A small image classifier, trained from scratch: 90422 training examples.
Rows from block 4 of a small image classifier, named by matrix and row number. Rows with one number belong to one neuron. Each number is 500 + 50 x the weight over its row's rms, rounded and kept within 0 to 999. All counts start at 0. Numbers have three digits each.
After each neuron's rows are labels from the 100 images, of 14976, where the neuron reaches its highest value: "responds to" is what is common among them; "place" is the part of the image that holds the peak. Only what is clearly more common there than usual is listed. The data: photos of plants and fungi (iNaturalist).
# fc1: MLP up (model.blocks.4.mlp.fc1.weight, 2304x384), inputs 320-383
# fc2: MLP down (model.blocks.4.mlp.fc2.weight, 384x2304, transposed), outputs 320-383

fc1.113:503566574490509564445391582612494508414456563497435512522565509459441467513491562515498546502542475446485544454564507650528496501625453556496503514529507464453474466629508454490446470447527524
fc2.113:459541430449558478448507408411467571590529445503467552471478431459569477507539484481599487505485461455453566494530416435471402477559539521437458443626518500488490465442553540507577498478502456
responds to: order Caryophyllales
place: top right

fc1.135:484435520381556510449411437519538382488475550485563520503449512547404423414532504543506554532407487532496379484519528627488460520563577547470498470456572483575499480550482577526413528474537523
fc2.135:523455439445486483511548467514508523547457565476484456495472543511484469534525615461444459436430420495542580532585449482520502539519538540521420465443505487620416484487444510448555530502505404
responds to: class Liliopsida; order Asparagales
place: top left

fc1.734:527539500563451555566519570597528495510439542522536451468475561578489484553473427430391388471452473500581512467492480593443522539431444461437518537465505516552532499492477561511414506489512442
fc2.734:477472582586572544453534476457549575416499536447497457510501467528420488425606517495511471438409434476493563538500550561482493495524437451412545568521462463571533594569503454407494559569560517
responds to: class Liliopsida
place: centre

fc1.653:474462408336507492512514476534548474486395433551555471511425537475495478516483482505460507564454578517483384449485497581398502476553507494588460520453444558547545420556564488503430512515468545
fc2.653:505524466501557504506560456545483545411428464515502419540479575472551503539510514472526474544615475576529422483388501614433535506531461453549585461499493512546500573617535410511477493471517504
responds to: class Liliopsida
place: top right

fc1.265:542580496535505559418495506639396482449504509524442482469554507543504453473454542550407455492460496549549479429472486630503483502429497505517497517467517497510461516633502527494593511501532500
fc2.265:476565431456510570505470449467497516520599448409469446406475500495506519501476468481567531477505448570474504526654386412572429488529509603471444435598466547499513477413612569468561428503515493
responds to: kingdom Fungi; phylum Basidiomycota; class Agaricomycetes
place: centre

fc1.245:489468488544564563397528557572393499438533508517500467453566500515479478500530557531521569552539492495521548473451461561452510554489437541532475494522472573509526472550545410496482470457583476
fc2.245:502569503584580489557432444499374514488508503520537489450425534494488450497556518478503421471486443499458585433406539554552572484557417496438532506544389509442561465481460442572560556487506492
responds to: order Caryophyllales
place: centre

fc1.440:502531545446531446387520492525447462515437487495520393494541477501502495459512519459523590545612438594499500448572513461419511563482523462542586425536527425535529501576488500531448407482528477
fc2.440:497514525431522505504534457456548511543472476517484496496487568581450554539449474535427473539526517589539517580450515395504499503462519506485486484511400472473431467526483533571612486611491517
responds to: order Asterales; family: Asteraceae
place: centre

fc1.239:510510556471442504509498493488491543434444505418538375449497486559489471524543514423475527424586463482638507449601496537526431469471409503543596511430543577439536480512558453502488522447581503
fc2.239:527501528453550494647508479541524579540522539481413522478451478481487471526594468421402480450456440505487499481501396502458467538520492517553481531476456563570507455449500549475443509571443394
responds to: class Liliopsida; order Asparagales
place: centre

fc1.558:463567446483517552483463553471579491493471459447635450450485521517487459446477498531424483598519506517530404399508461581414566468494459483458454572486548461551535472513537544490451481491478482
fc2.558:503507390448485490552418555406490427504512464535491459526451525430520508454470551474374433507428523537569454459577543521432564437490453499460563476503469385534570485517527627456528460441514486
responds to: class Liliopsida
place: top left

fc1.358:560478422486543508417535525448557487508564499449523477461463529485534552443494489456445639572578499582582436487542557473505544544470512429535505413506482536485424405484621487505533442519539464
fc2.358:545518543445531573441499556434506425484560518501447469451453427486556474406520520552579563493569476581487403541473474518474525488451513476523481454451570490473503515490541556474481373493522554
responds to: class Polypodiopsida
place: centre

fc1.231:486554482445457568517527424567453533403483453546565455511531503489423495440515559541479503582467496541583536526519583691362467526451549481506494498502533567557512525533549478541416565500486506
fc2.231:491506530515562441502536451500457571529538571509530529474431487608478430524566540419414458519454444527521606514575601524440574542494443563499617552541348515509557417515481590538487532478515452
responds to: kingdom Fungi; phylum Basidiomycota; class Agaricomycetes
place: centre

fc1.643:540539467468557506538521492589491490479459442534572414474532605575434533456452483509462439517485429576551424507466589553440532485526435465530610424447450470463458515520588600561487461482533517
fc2.643:474411488482471578477545551469485408480539488615518517459606516463534515496564628507511487553444530541456484488484432502492558419428534503524562481570376585462490519498432554578566464447525537
responds to: class Polypodiopsida; text has "fern"
place: centre

fc1.757:547501450552557550484561525469461497469420515503533429406587502630474539470451395452444438469518475565502383441521462541418566492425444469469453525404546457515429474586475543461479473449539545
fc2.757:466504583581506541479562516466474432532531575459502517505538523383551546479516451401456472479527463591523585534407542571601563479450385535562586470497607475512575479511509554475552499495481367
responds to: order Asterales; family: Asteraceae
place: centre

fc1.427:541496440555559519457462447408505515479468553498557457419511564610451474535539465424480514570535559533553447454550603550426474563441453510496501507487578550611438476481524526443559398511558442
fc2.427:476454535496451457467437471488514511419466474591498471475595541549451523520566586568585540459580552545419445408457529623422384502515459519541516551421524521545409490510458599570439404498466527
responds to: class Polypodiopsida; text has "fern"; order Polypodiales
place: centre

fc1.233:496620482446523561438543506536530434538466531495603508438583473482438522424480462508371464490516485590501421485542518552511498482514521486481455427447598515511479439587525526547424404392628567
fc2.233:459524515469493491437565529535520461463493501549489572528484524466558456422504503484474554441549398499485612496449435558620577533627497458479523447485650439558502493480487514458480557442510478
responds to: class Liliopsida; family: Asteraceae
place: top centre; centre

fc1.1:490566551453514514351466599553494480448423496494455462557492474487509569468503484493504572488552560526510489429555509521417502482451540494571582437510477538502528424590537477555575484477590445
fc2.1:516500479509494422479498475459404405524465488504501493455549448439528460588551530536454546486436433467484603469435524467402561530483468568461485440442413486512501512543463529592467531586484429
responds to: order Asterales; family: Asteraceae
place: centre

fc1.115:520554522545515549503486465544522470428496492532495454399526529516489479482423483464551583586496468561559471417543517630454454488477485570432487470411517570553432481645482476525423503498525486
fc2.115:534483507458540477418429483551448512504563454569488400472504551568412531470458416419478447489498485565422477459534500484509490472485451654478471461481566574602542512496512587503441470448487438
responds to: kingdom Fungi; phylum Basidiomycota; class Agaricomycetes
place: centre

fc1.729:547474486421567487416435568544454494486443523497541502494522575541428545561485507443520511558581482559517460511540432502546472534492440551559578510487461623520460453577526441489480487458522495
fc2.729:534535450378599452597450443493531546489563505513431505518457503540532519414454532487501580504504529505446603460478447547595408517638439597452473551556507516501425414465481547485574465373487532
responds to: order Caryophyllales
place: top centre

fc1.291:476437438589500502416474485451412438452474533444553443483491464494529490416570535511479502492572416497483436392585518564448467540401540429440447370485559431524567442531599454577525521509607406
fc2.291:456571471529564443481453545375500552446516531556486592504564490541489574445445436471576495537428519615495537538540442465470559544535513500479430449484566451566543532513475594422541454431543562
responds to: class Liliopsida
place: centre

fc1.61:534530463437470512387466491580476514490491541480550520448578492505465516473447486553412489512527455498464444434492452542485572507568491576456450446498547487530524535540436417556400488490559599
fc2.61:522481568344439528442488465552515477458565489426519495443492462409588539417459504528507495481583497466478570512398495478520510600615523473501549486508529416486444515423406568459516516467514497
responds to: class Liliopsida
place: top right; top left

fc1.465:542530503387528565439436496554452339501399549474516512547462553457450424387456574494483451500508482490456469508504535553470474517526507588566549465525472589511540498576557462605438451550520472
fc2.465:536466489432460475480505525521496440462538501448412574444484439495580558590573598534509473438568490493501565573472466565566494495606516527485497478451553433549452484458427498504485480401504448
responds to: class: Liliopsida; order Asparagales; family: Asparagaceae
place: top left

fc1.128:489560496478496580520505572482556507527466466469463540503474582500506549523475479432524477480543541520448497419582500550484459506440528452590551479513506550520486405498572492469588467460452501
fc2.128:530502406601433487449554522481532471506487443659541452476440557499465575541518490507479515470623458539536481514421485562447479422471464429476497420476436555470494493513418539421483480459538542
responds to: order Asterales; family: Asteraceae
place: centre

fc1.116:520522410603425533436563459495514574512544498491519449428451608487423542461566476455443507576481469525554436506474525528447464459356580485465456424439571449485474511491605537562531497500535434
fc2.116:496606564521484518533494459512519454485512503500491491495501489508531447421500506551585478497547546515504483499562530503494445500464523459495478614533554456400460466441525487522498472440441443
responds to: class Liliopsida
place: centre

fc1.363:518577535544464471506537561518485489484508582394526453541470521461483514499491428453460536541512444563653505442552543562450560514494470516449663506553580493452446489493501466522459436552511518
fc2.363:580521431445511455518535564403494507462473516521525621539472506530565492580495482398414443478511440484559467526533560445582416563552539476511473525554518412489496476488400520537537444451460416
responds to: order Asterales; family: Asteraceae
place: top left; top right