From a checkpoint of a small image classifier.
Model: 31.9M parameters, 48-pixel images, arch caformer, norm layernorm, activation gelu, patch size [2, 2], depths [2, 2, 4, 2], widths [96, 192, 384, 768].
Rows from block 5 of a small image classifier, named by matrix and row number. Rows with one number belong to one neuron. Each number is 128 + 32 x the weight over its row's rms, rounded and kept within 0 to 255. All counts start at 0. Numbers have three digits each.
After each neuron's rows are labels from the 100 images, of 14976, where the neuron reaches its highest value: "colour at peak" is the nearest of a few named colours to the mean colour under the peak. Only what is clearly more common there than usual is listed. The data: photos of plants and fungi (iNaturalist). In brackets: how many of the 100.
# fc1: MLP up (model.blocks.5.mlp.fc1.weight, 2304x384), inputs 320-383
# fc2: MLP down (model.blocks.5.mlp.fc2.weight, 384x2304, transposed), outputs 320-383

fc1.84:122169084143074170076103144159127112121169104168100118099145167146055079156098141131101150142120109097152103121132137159135149105165174115083096097082112162128155099133168075141137082128123101
fc2.84:181110162116106081147134068133166160120177173089115141079156115167112180116147143136192124074173139165092095175122104101149142125171143113212082116104126094134106119118086164127154132078174155
colour at peak: white (77)

fc1.76:133161152163133133112101138140069108129143121119103093089201176128132131137139147150090148139169146165100125120194141181101124117127168118102127081112141199102105099195182092178120140133162179
fc2.76:166154118155119155059121091176114095066105159112161168191136061166116101094123138193145191106131095098162127113148114135138170171154149057161143110167131087153143190127086115107085137085144161
colour at peak: pink (48)

fc1.734:148122102189044141145117164140156092130146114131094108125100194117147100187122131097074094108115117134177129118125117107128090112118152170092154095063180171185140188141094122113085115080154146
fc2.734:057134150139088148183129110125152139119213089104150120099143132145104153133132097153121081081104193132141127158112178217195147082125153146115121159138101148164085135122138147119127134163144099
colour at peak: green (36)

fc1.542:096137093157112127067135124121088073154156114157210148100166160113061136101121102117101105128106145141116097100107118167150155142094104138162117053068157104124099146160086152193123095126130183
fc2.542:128184139071123130146174193188159149131170133085074138185094073149187107115145113155106099103180091119180169164120111133140106144134179148114098184183148127117064051103119071126141197091109075
colour at peak: cyan (49); white (27)

fc1.417:097137143154051159126095113198120174084142134121154114114135137157121075144055135143106091169130079144141144110157133221086124128063119113143098106134105091102151131181115127121090115105112141
fc2.417:041155159166110124117130138114147170148154115086154069166120120147152131172098150094114135101094153133141123134191110087147141140116062194144120130122161100158139180101117170131096124052114101
colour at peak: pink (27)

fc1.16:112182119111056158102131110160108142181168117187122132145140193151075102153117103100112125142186129143129120140082106148172098081129117150110131085119142170097127098112176049102128161096125131
fc2.16:139080149106095123165082136138159177108176127112091145118173142143143154095119159133135128055084148121149207100139166105100137161111134160131120110135104083183125153153075171082126146104100100
colour at peak: white (79)

fc1.459:121171092122101185098134122178118089114104164114161048120152171118104099102151140136087168149136111118218082078153182171051124178118115100116183108093126119142125107168106108176138163126123121
fc2.459:116158165033149132173123182103117147094141108149154106163162130159130117116097111111166121186087088123197139176091096136100151169111203143146080103096074156117157084157122091183127139154102120
colour at peak: purple (29)

fc1.700:142117136137116180140139168124162145152067118144116096159114127145112104170137082070096067141118129138167089142123137144095141120112095093078181123103169150174162111154141090102086104089170093
fc2.700:138143143149117150163145145135199129092152160144118100162134172101069165087129156117089157109147129113126118120182117114137092131177086131074110165098096180069084153131206076113108125142112127
colour at peak: yellow (41)

fc1.491:083157146122137197146129143185142125125109102141145108152145103051093086152090099158113141129106083141117136068140087188132135134152145095151129147157165122158116128210149103109099157125141137
fc2.491:122190092134147119103165141119113145149072153103074102082097139160194142127143138156124153085134166113095161154076076057096063170136176199097112127143126110140115130105164120145138103141123100
colour at peak: grey (87)

fc1.179:129135171150090115106065131181119065049118130164149143135174119041128062120151171162139148097146094111157145149110160144164111168106141093133135099134098143156142152187071115128123131099088112
fc2.179:119125135138081125108111099043153103122144108161134142147157092101145112091147149126096175145108159123136105109112145107119126103127124152129079185107107110142138145129138122133146140165090097
colour at peak: grey (82)

fc1.340:120172067120085164108049133158149135100135108120143135106095158107141131159119106143102147116113145104159061103072155175144144112125114137109111122092103169149075162172077079106135162110103104
fc2.340:184182104077148151169140094044108109188168092128130198114129113070167140162067107111129115168124136161106113147109163109162168085135096128168140072189159141139166125133195117128167120165105093
colour at peak: brown (69)

fc1.584:127132115167106162093147140108181110128117180139162131142157102123130157155109083086169126142082123104101078140165147135104173153173126121119106043123210157077084132093125080113071101131190176
fc2.584:138147131095121170165105149165189129115183108093117154186148153094126124106071131172126164095102122152102121089196151102185114086114067093140127153127126105143089107086152169048190174078057100
colour at peak: green (30)

fc1.735:164069106163127206122096194135133072061112179133181145179146114069164127066117154178098170100144123076230082109164167160144140195153092041097174161137106116080098147137121147119152162132129132
fc2.735:144112099129119133157102131131098237175098127129104113153128172083086094163139081089163163106140066146150138130102108127157122100120069172165119133167116136137133126116088128140116106105160103
colour at peak: black (82)

fc1.4:127113132060110114076130126155125136156113208159177161109129129059099135169128161173063085163125117118125087106068141131130197136152117123119137099093153080121159168107031135145098141109147193
fc2.4:146160140131075079130164096154124219134145171137085139108119096122158145097125123123107126122141103142093166130091107074115130147163090121099118101173091117100110160066081152062170156104128096
colour at peak: cyan (45)

fc1.657:138148099200134200064123180135128127105149097089136111145156166132159111121089103117112168117165141088183151051162138160167166111147150099077140151106169119116060117139165088147098109144179171
fc2.657:082149139156122173097137125162069076170172094140103116092125131131101096067118152155108093129101145153083157108135105155165097117110151173115110128110170141153084138107130071101189152093160146
colour at peak: green (39)

fc1.730:157178156091119116093107121173176114124133124070100148152183106157048159121083094105160122123125137165115073153127141126122106109180120105113132144132144165121109120129098048143084111156108144
fc2.730:115117165088122101098135093155109145159091187127156118124126137153147121061156157123117119069152109137143085116101168157110163156117124109189148127183130098096125131179162098161139119190161099
colour at peak: pink (34)

fc1.56:127062099117084194149079082130178103116123178116158109119109117116129110114144091185106108162089167081182136061157181171127135133096091047112150159117112111156162131153144089120143179101110121
fc2.56:156138087087172100148126172151110115151122125130099115162059070112136124208134129134154135143119130189123148168135099160112117098071131106106033155104151121172143071136167167137102162152119096
colour at peak: black (29)

fc1.2:134148127157125134127137149185120159172089103102127060107166192166103120126186151165098081104153150136120071148139121149105130107076138092145192153085114142154124117143184142089102156092161160
fc2.2:134157156167096148137163184122162073079188120141091117185136067173106108076100157145116190087195116101147102114126153188164098112159137115166113075128096136050085136165100180171093180159156163
colour at peak: yellow (44); orange (43)

fc1.655:083125088139060140131149090197051129113100106192126121120136199092089122148142139161141144137144109111153115106121115195153109141148138131107110108046132168099151113178133029130081139121117157
fc2.655:103095110163149149184108120133176167085183129095122158121139140163178112159127161110154131140110140094085110117185152116112123151120135134095105152075087080115104135095067172117065143123075100
colour at peak: pink (56)

fc1.125:104103124103098154074139125150141083179080146103188050164118173168130133174123093156147165142159120136151062143160126147125095147103170079112154103127189096102131133168129161095091142107142119
fc2.125:074124167090100159086149095139148097091132158102091152143121174124082141082102131115141192126164110109145132137132127110148122134193126125149103134137117154104182174120169065098091118113119125
colour at peak: orange (35); yellow (33)

fc1.261:169140077100091191140078148095169081130086133076154112143152108075133084110071145128125162158089157147150064079087176185094129115140162079115170158119137100111123112173157103131072121118105191
fc2.261:091113098092165099187092160153147138165077123116131080170078096101146142189110068125075072124126157125159140151053069147158096126178089095107091136067179098143148123160107118154094172158141139
colour at peak: cyan (29)

fc1.178:122141098159091174138093120189142157086115137139109093168106180129056121185104104150081121100131168113176053060120171217088129143082133099090170156014178127189125123187138086131134135093104119
fc2.178:124113130117143164131122138137122124120109097134221122162175186105122107163112112130147123172093115143191071133102140136101104090160126131179115108089122093154048164148062132165103162138162161
colour at peak: white (40); yellow (33)

fc1.102:144130166106134099129086122133111101171150085164135063097164183142030089169080110111136137153100124161108111094084137131091126118096135121125085120114133162155105164123084107140087099159091135
fc2.102:102135114023134108177110150127102203160173099115125177199100133135136117153149112111137089116162142140116173091127068084153075107132107118125109171154082146119176039079162160123148113107096096
colour at peak: white (49); pink (26)

fc1.39:091119147154144146127141124122094122143077129137150044171145174149100124152113063131063082124128124144143126141138161123134135142080112088079202127118148128153138163164121115127130165097177142
fc2.39:099116202110156118106141124162135128048128192080117133131124100107111126022180144182080198143133124105124141109156180146125155107128126096139141171134150157170127189143194112103149146095096103
colour at peak: orange (35); yellow (32)

fc1.703:127158134145080173060132078177144134162126145127123116139183160119106128135088072125151160138133150164130083134118128132137162132117127098124129109120209124159081132150120097126116108136154157
fc2.703:146105140124099098089125139155110150190153129141138170138138160077121121156134184120128112086145111148096149201137092136156104146159168191150104126057191157175134135111084118160142097115113159
colour at peak: green (38)

fc1.92:092117103107076157086111151159141108166132108099138072109161144139066103151080120131092141099120143157174069110145167189091159137095139101145127152038139125164088108156127112095094121132143147
fc2.92:120133095067144137154138130132164143172139084147157130157143137131078122170071120088170088154108086169123087168141102159093145112120164083109145161099159097111060160104106121155076166103149150
colour at peak: white (46)

fc1.344:115096117095130130099111127138151098117093175136251104122108120102062168113087142159080106153088145110193049110135142163142175155145108088135171079096073137132044130122072133154157142126116158
fc2.344:120140094145146083181138127149149144154121148134108120065094093166140146129176167155120161095095141110169119143126120128082165182162131145183089109175090136132084128140183162134178130147176089
colour at peak: cyan (54)

fc1.341:160076160144111193021074158144143099128123129128146116172113146073132092078136128187068108152116159138162057068117189148108169153161131117120119135085190114116123208145074145186068139173115130
fc2.341:193081103167122135111122134080156174154166125157122097105120129118114141093145082062176190146109182107126147116173121085142114100153056138148138130183121122137105147076144069118105100127157154
colour at peak: grey (82)

fc1.98:148137142079117095082083063104109159123120170117127120084126169143015152157118058110161121182128097157127055134073112142122108107126058122153121078127174086203160154129062133132093097117096145
fc2.98:107170191118165092165096127143075128067170114127168119126133156217067122157109103207117126139069074131112112094100095171088089120136104130084102149139154146100126133161111163139153104156106105
colour at peak: pink (28)

fc1.149:120135077105134162121116117133129163143094127127204050107127175147105118174160123168095070165110141147175055109153147170038152130075139122136101125058089137194159171155118174108089132102107114
fc2.149:129113098152159099139108128109154049124168115073128135147119088162213144077091134150160165102160113180106109169145115111190117125123115068126107150146123080094091126159175171110207119078115212
colour at peak: orange (42); yellow (34)

fc1.687:124084068170118154110092134134140093081071139095190101172110138090136104109154117150179166154121171118196067110125196164086092187126154077095117121130158067090143180133115155167136146137119139
fc2.687:154148070121128105175184121107107138154141095172128092124153174135110121160103105070153150118100126199146123133150121148189119092080103141164139113115085106127121117131140203154205133078111128
colour at peak: black (32)

fc1.495:130139098149076201107135142117153047147103110144122147109138126133166110125162114152044091139098140112147068107138141151098175110110119049148119133065135151111159138132155121116111162125143155
fc2.495:130127138080154103178156091098158081116126086140093150173175086155118156117072108146095157132123120114167085162157111131154088100121127090179148151112165110125141079120135147073138095100130133
colour at peak: black (39)

fc1.616:100192123166075152128087107139166093074160099112129108150139098109142092177103146165152176150122134093113117084105122176140119109176104075082185096109120150099123122162098086162144123168122153
fc2.616:129083110107104100076088131151127103111150117165166090142154168160137129134120128135123127182095182128158149150146152138115121112168193138105163106082130136190126149160106166131139111099118136
colour at peak: grey (81)

fc1.718:122141133087153136140096151193168142101134120152149091152108119028100105163124155152091174121146123125112119096138117181147162097156133104169148137109142124106169072197109100126116151071148147
fc2.718:117139140105147055106091146071136129095164160103089126078142137107178148190079098106201204161111144155087124145122106078145122105161138175090105128163135131120090162089070141158170088137138171
colour at peak: grey (80)

fc1.347:167167178103128123082122129182158152105076134148149115143120151158115151130109117163169106153167104157108044155070107133133117141173132136149135111155185174119115169145099032143061121128129179
fc2.347:126119104172108187087138122139120111114133176081123183127101159116147096077135096162113172085143084138125078077116154155089119179149112104101096112188113123107084153126184118103155133190163067
colour at peak: grey (82)

fc1.569:170119112169101169130073126109161148081136194158136117149145100119113139125180135105156145126127150092189074102121170166127110164162102021147140148129152107078183113108122029099135111154159134
fc2.569:142092166116104110148168146094143129149131145152088146152139078161132172076171174114178151144105179152088142216163101080110086124125145150163083116183085168071061174080118132134154133153143116
colour at peak: black (85)

fc1.204:103146137101029199113065110184093126137131084082122143132167141146092079178130084164075139102154118143155136151111114181159190144114151096098145084147093143101124168134163102123140128136144194
fc2.204:105166079186156072100161127099091077168145104104116108152096105048192084112132148132122154125181099135113148098175151144142152128072145124083122131144145061153119149144166174150181105172130110
colour at peak: white (47); pink (32)

fc1.321:127079132168087173115145122151190084158134121153206095118118143156112129146085100161074149143080157109126064094100113126082190140109114158131128056086120139126135168100088127140092109105098162
fc2.321:148144141094144156097145169111143181170163117134096155105125104173127127152124119137124178150172162069107114082092178174142111148174099121109139154153080103084147146149089093156109144134120144
colour at peak: green (34)

fc1.318:100131115120090188096145094130113107119059144160184109141141124119153120166133067168078113136096094072185084129109163164106156160123157029128132119073145080150146149139126128110125153125153137
fc2.318:152118078151160130195121128071150106132099072136102140107149087126134146105112089118136159200102110160107097169145130128086113112098161076178098177173163108135169085108206117115134092151166070
colour at peak: black (40)

fc1.290:087134130168076165146162145183159130092120095154165092157163158139109089188143113174117083144137112143119096126188168255102118155085110086159152111112153104133130146220089102093120175070089105
fc2.290:122154112111107083154140146171135061149191084133122132138105031152174083126108132135161211115112145125132060128113135137122113164177136101152078091110080068141097093150090186103195190106124125
colour at peak: orange (28)

fc1.406:105141106114142166096146087162102174138101117159177119151126176155061133133138118118146073167131096194143046094105101160122142122095132126133179067130188115112164133125187120075079124110136129
fc2.406:125085107120166106170133140101147155103138168096125183195162138109139131095101186122135116155138150122174117154178130137127142129098125066157173165095055064090047157094056119081175153135074112
colour at peak: grey (79)

fc1.746:091106113115119166116093175182119147167100109101198093168120125196109103124111111175087064124119147155145133132125105185146159114092094101110127129154123104086114163183134107115107143114159184
fc2.746:089170115130146109134163116150116127188095131116109101118087139090117098136158208183148166069102118125170178153126064115118108149131131128130138112203152112136125109103143111142134120153141089
colour at peak: orange (32); yellow (28)

fc1.191:127136094130079164052102118123106079116116158130173114111171149117122128129113133125135130169128131171108067145125132129177171138135131106125139080096182134141044096149160101149110080111139195
fc2.191:149149113088097112158153095145125085131127152086133196182098074130147107100146175161113099087143142091170149138080129162148106191196142096120125162170100148143107156105112054122120211128118122
colour at peak: green (27)

fc1.497:129089125147044135159129118145210072091174125137082126145131134092109140123186115126111143088095170113141148125135182151107118128125123114143137107075128165130132148141112069160136113135124120
fc2.497:119091117112140164169114118098181135169141101138161081183111095116099172148136125102154126143083183120115137120124118196154131082066168096143089077121134143077145140115154131148154142141157174
colour at peak: brown (67)

fc1.745:154183110164087174088129123149085105125153160122119120092184154118107100081120101106147178153177110107118053114135126132177125146130137147116095076092191124129045101115170042161117127148164195
fc2.745:129100112127066146135199100138092104088111153156167086116133137135132071068159103149123153081127038088187163088129096129191071179098115116111091148178151111142122099194141121171101164144152152
colour at peak: pink (28)

fc1.411:099131081143070162154128127146168122115093112135162120133134149058154100201157080146059114144152132125178125091091152161088139102122115067069147180101144100198103142140128104140126122086111164
fc2.411:152135104090154165122123156171099075073075111143126129146121122101129135175081150133108091140165086150154079116134124209097123137100115104146075113103118146144094088181164078122095141169089186
colour at peak: black (62)

fc1.474:159150126116110134124122136166153078159090161112168070169169126077119094168065118072085119131115080095170146117091127141093173119173137127110156109103148126122123183151090084227048170138164137
fc2.474:086125110158115171122182077167169135171087156101185134152106104100100120141149085136132154069115079099153146145173176081168139145111083152111141156151154092111060150047152112145153149183112068
colour at peak: grey (76)

fc1.314:156169102107133196140113204138152161131067098074131099151109134094097077169107130134158098171104152119126109085175098201117095133145127074089102107119086117074151084157166052142111122152106142
fc2.314:114140127080116092101122118128096165210109131105051158085127118100161122144128193134166136110115123093119187119077064048119127097193162143099135082216159129118171111075117154100126059100102103
colour at peak: pink (51); white (26)

fc1.526:097134144174043168119125138109161140155168085157108082112146112131145122174133093158135125110137167109159059098138116107163090091142098130096138069116196147130143202100113066068103096129151177
fc2.526:137102200176209080140143143135120151112132099141080138131129114114175144158134147099111079101125139105105195108106145189155146149168158190095156128129143130151123073133128113083133147134125120
colour at peak: green (63)

fc1.496:126114180084161145084122141175110070092100104155168086142135141090139150145099104117097118124094099147124125091122125191104148110120127105136156091092214086186099141194112124156107169113174168
fc2.496:185147133107153090119127098072142080083199135092083168135153096111173143164092078059143181158183138127123150155118091116219188065128086154112116080162155164133090144137140121131211105185117154
colour at peak: orange (28); yellow (25)

fc1.665:153134132119086127140096109167176142142101142141177101114115168112099112108089156134137147137096135107161095089147149189097146169125146114098109100103131162071075097119158096146100143138170196
fc2.665:109131117070091117076155083163141104127108095144175134163148100138142099104055157141188138095090080114194096134138115164179102158171133107170142127136145115129101197120113080129057157102098171
colour at peak: pink (29)

fc1.71:164099136121128088125114138160094182138106117097085075101149173132075127145131121091149049142157107168126117167133089131143110116141076151139145092112182130128157130129082050097096120142155133
fc2.71:135109158172161091156170090174144136149149147172142118143114153135113086153088076167148163115191043115155121107150108182135048168126129147112127152089176194114134148120120105120090115130165090
colour at peak: grey (81)

fc1.714:145157126065166149089142173180109097109055145169100102151146115085141097127114147173171128097138101137119052162100102142089109106119130082177158154122147153084121130198128078128134126159092129
fc2.714:128100098127146173090134166108124140157140110103114163112111097111156077110141124152194155109119143157081084088144066143119095117144107177099096118165113156145122137113152134135095093146130144
colour at peak: grey (80)

fc1.57:187150158133102135059095156164128109117111210096185081092155130085152147100106121140133119150131110157139098076114171183141145158092131133116159123091174123150115127196141160191082086136145133
fc2.57:150113145175093112126123155118107126145098119164129066076129159079096132179108108097173160206099141115155120161134160100095175149125094152101147075092138161175109135113108084178090058178137081
colour at peak: grey (76)

fc1.766:143092108131116122157092112138140086071132135158123125097204126095133103109165163131139113109079069092222132128128147131172158161124135043134151114119137081137112134195120120146170177105167148
fc2.766:140139170109109090093128080120106163102090176093096166153099124022111136131153132142138204089183101073182136111126115076129075107196177109155129147102149125145085125151098091093117128108125035
colour at peak: black (63)

fc1.652:148174146127137169135116094134140141137136115102141145138109181123054114100107109113106107163075156153153103114146119125136187076128105113179113093098143164145170101151170083150101128075167181
fc2.652:117088089168106202106143137132175089133181136104148116123149105142149128098143099136149134093070133215125093165158125115137149144063113090183118178137117118110043159123138171119141166150124130
colour at peak: white (59)

fc1.751:152114086138107147148092135121169127145152100166092081140130198075158132184110125124154122195114119142134114126083118157131115103127116138129171100099203074195105154117096112092103106097088148
fc2.751:093150127140132120094098089119117168132124113168153119107137143140137133119141075150113110133157085044162166161100203127140167140157161202113121119164140118160154114211134143169138142176176159
colour at peak: green (26)

fc1.555:106120107131112186077162158107165117064125126099164120120132158175148102105116153113113146099177120081170077118178208147124118153154119116110147140132117107055071151150101123178120153091113171
fc2.555:088136132167179097198095152126155153154119121144137132088119096130071171200140041087129070124102097180112174155079130123173142120063104158147073101131149159117151080116140187127166135101146086
colour at peak: black (34)

fc1.43:132119114169101171091140123183156158139095142140131044071187186156083147117135152146155118138111118139174040104143189149073144176086124103165166118101110152129090133148140146115104137126162166
fc2.43:118152169151133091138135180173104061126105139123123113131178089129146130091111134149117117093157095151133111140094156171114068121079156098169155157076160144145101114152070177129124169133119088
colour at peak: orange (35)

fc1.593:151145124132137203099103158133157140143141158153190109120112099115134145060158113155107119196136073124122090109104133157111149127163097073128134115156165152135126105158127144141100125100157141
fc2.593:117108097077084160101098101167135164105153130134136124138113160132170082130132166140108140100136099130118196120142200131160150155190084107166167148197096066105127077144153139120133164153110117
colour at peak: cyan (28)

fc1.563:121094105102113139111099134185132056119083130122136091089171150120096121128145168136104131092112086126193114124139180209102144186119112118162122121113106096174070141225107150144073111101143120
fc2.563:086140165176193094121136160150085083087131068134102138101162144203146126168117106159154108131162092186076080101141115150063077145073120126192100173081102130131098113141104180108141113121167127
colour at peak: orange (26)

fc1.339:166123128132109168092139106148148094161150166102169140069138123090105089121110155133131087171113118134106099146169132158120163104116144108121138020094165143103106125138159107181112113137131182
fc2.339:133162154093154122095144176138125113125142153100064197195140097103183128109114130153101153115158120125145213160123077126150102127110142138136096172144104105103102074119153126102206153100076114
colour at peak: cyan (58)

fc1.221:139108095188097203090109168120176090064115160104160151112114119116159094072116138124095182079158180070200066074152182166127107143171121105092152156130137136082037174159139124124182168122147185
fc2.221:107168124166122104146115146150126208158109112160080151128123133107111129161112080088116115161122115141098157113075114103134101093082125181164119120189138180122170051108105129152137139105089110
colour at peak: black (63)

fc1.257:122104080127112186155120147099166051093162110141173139160129146065169127125111106141107143197101114108167025106104159153109181129158113050125159140116141122159128172126109100150132155118140169
fc2.257:126110094072087136176142133113177125115057110141131079180117096110154148150114058133137151160186095088152136102108128173119106128181087113136155121123137077118181139180107087169099115149108139
colour at peak: black (28)

fc1.42:157123131083093144076082165174094140125085146093121131134132136156075101137105158129088113129150111147125027070135110159122166152137100144159156112081192117144084129159089111168087115121154185
fc2.42:113105132089134117142167122177133182175119159107127122120084091120137181094145150098143095080107134136126152140138073096089141101152135122169076105149143113135107165077098178094164113170163104
colour at peak: white (36); cyan (31)

fc1.583:113139130167104141131155074226094143132114099147170067105172185192062158105133095130119075125131121129140088125199180161112149153056123126172137076137124130118094173157114151137124141147170099
fc2.583:127142122123137108113101181131192139090097135150186125143122164151140116150141081094162149191069130157158070057155187171112118107104090088103114118134114135093068074138129151187173072163109126
colour at peak: yellow (47)

fc1.575:100073162160150116128111167187091046123078126145151086158145149080142094158153105179110100135112044139197167120162168143094161153110081110097144110083128075128109154183056136183156156138142132
fc2.575:134126169104139125135104118179126138134224129117112148178126104169135126157076097146087102144098108145076134116124092133191170055145120148142107091162162090190171173099126121069128136130113089
colour at peak: grey (76)

fc1.296:151133126181112136093127126150139142103082138136167103100112185153109098111129150104111123118104098114203063099124171198143103176137130121160149061108119129094069119161139097201111129130121135
fc2.296:102123170100108087053103164201170101150130186134148146174144109151154120086105159135069151155102118119107091156119139107150105115105157111106118106149166085162128203058072181136179102152104084
colour at peak: purple (25)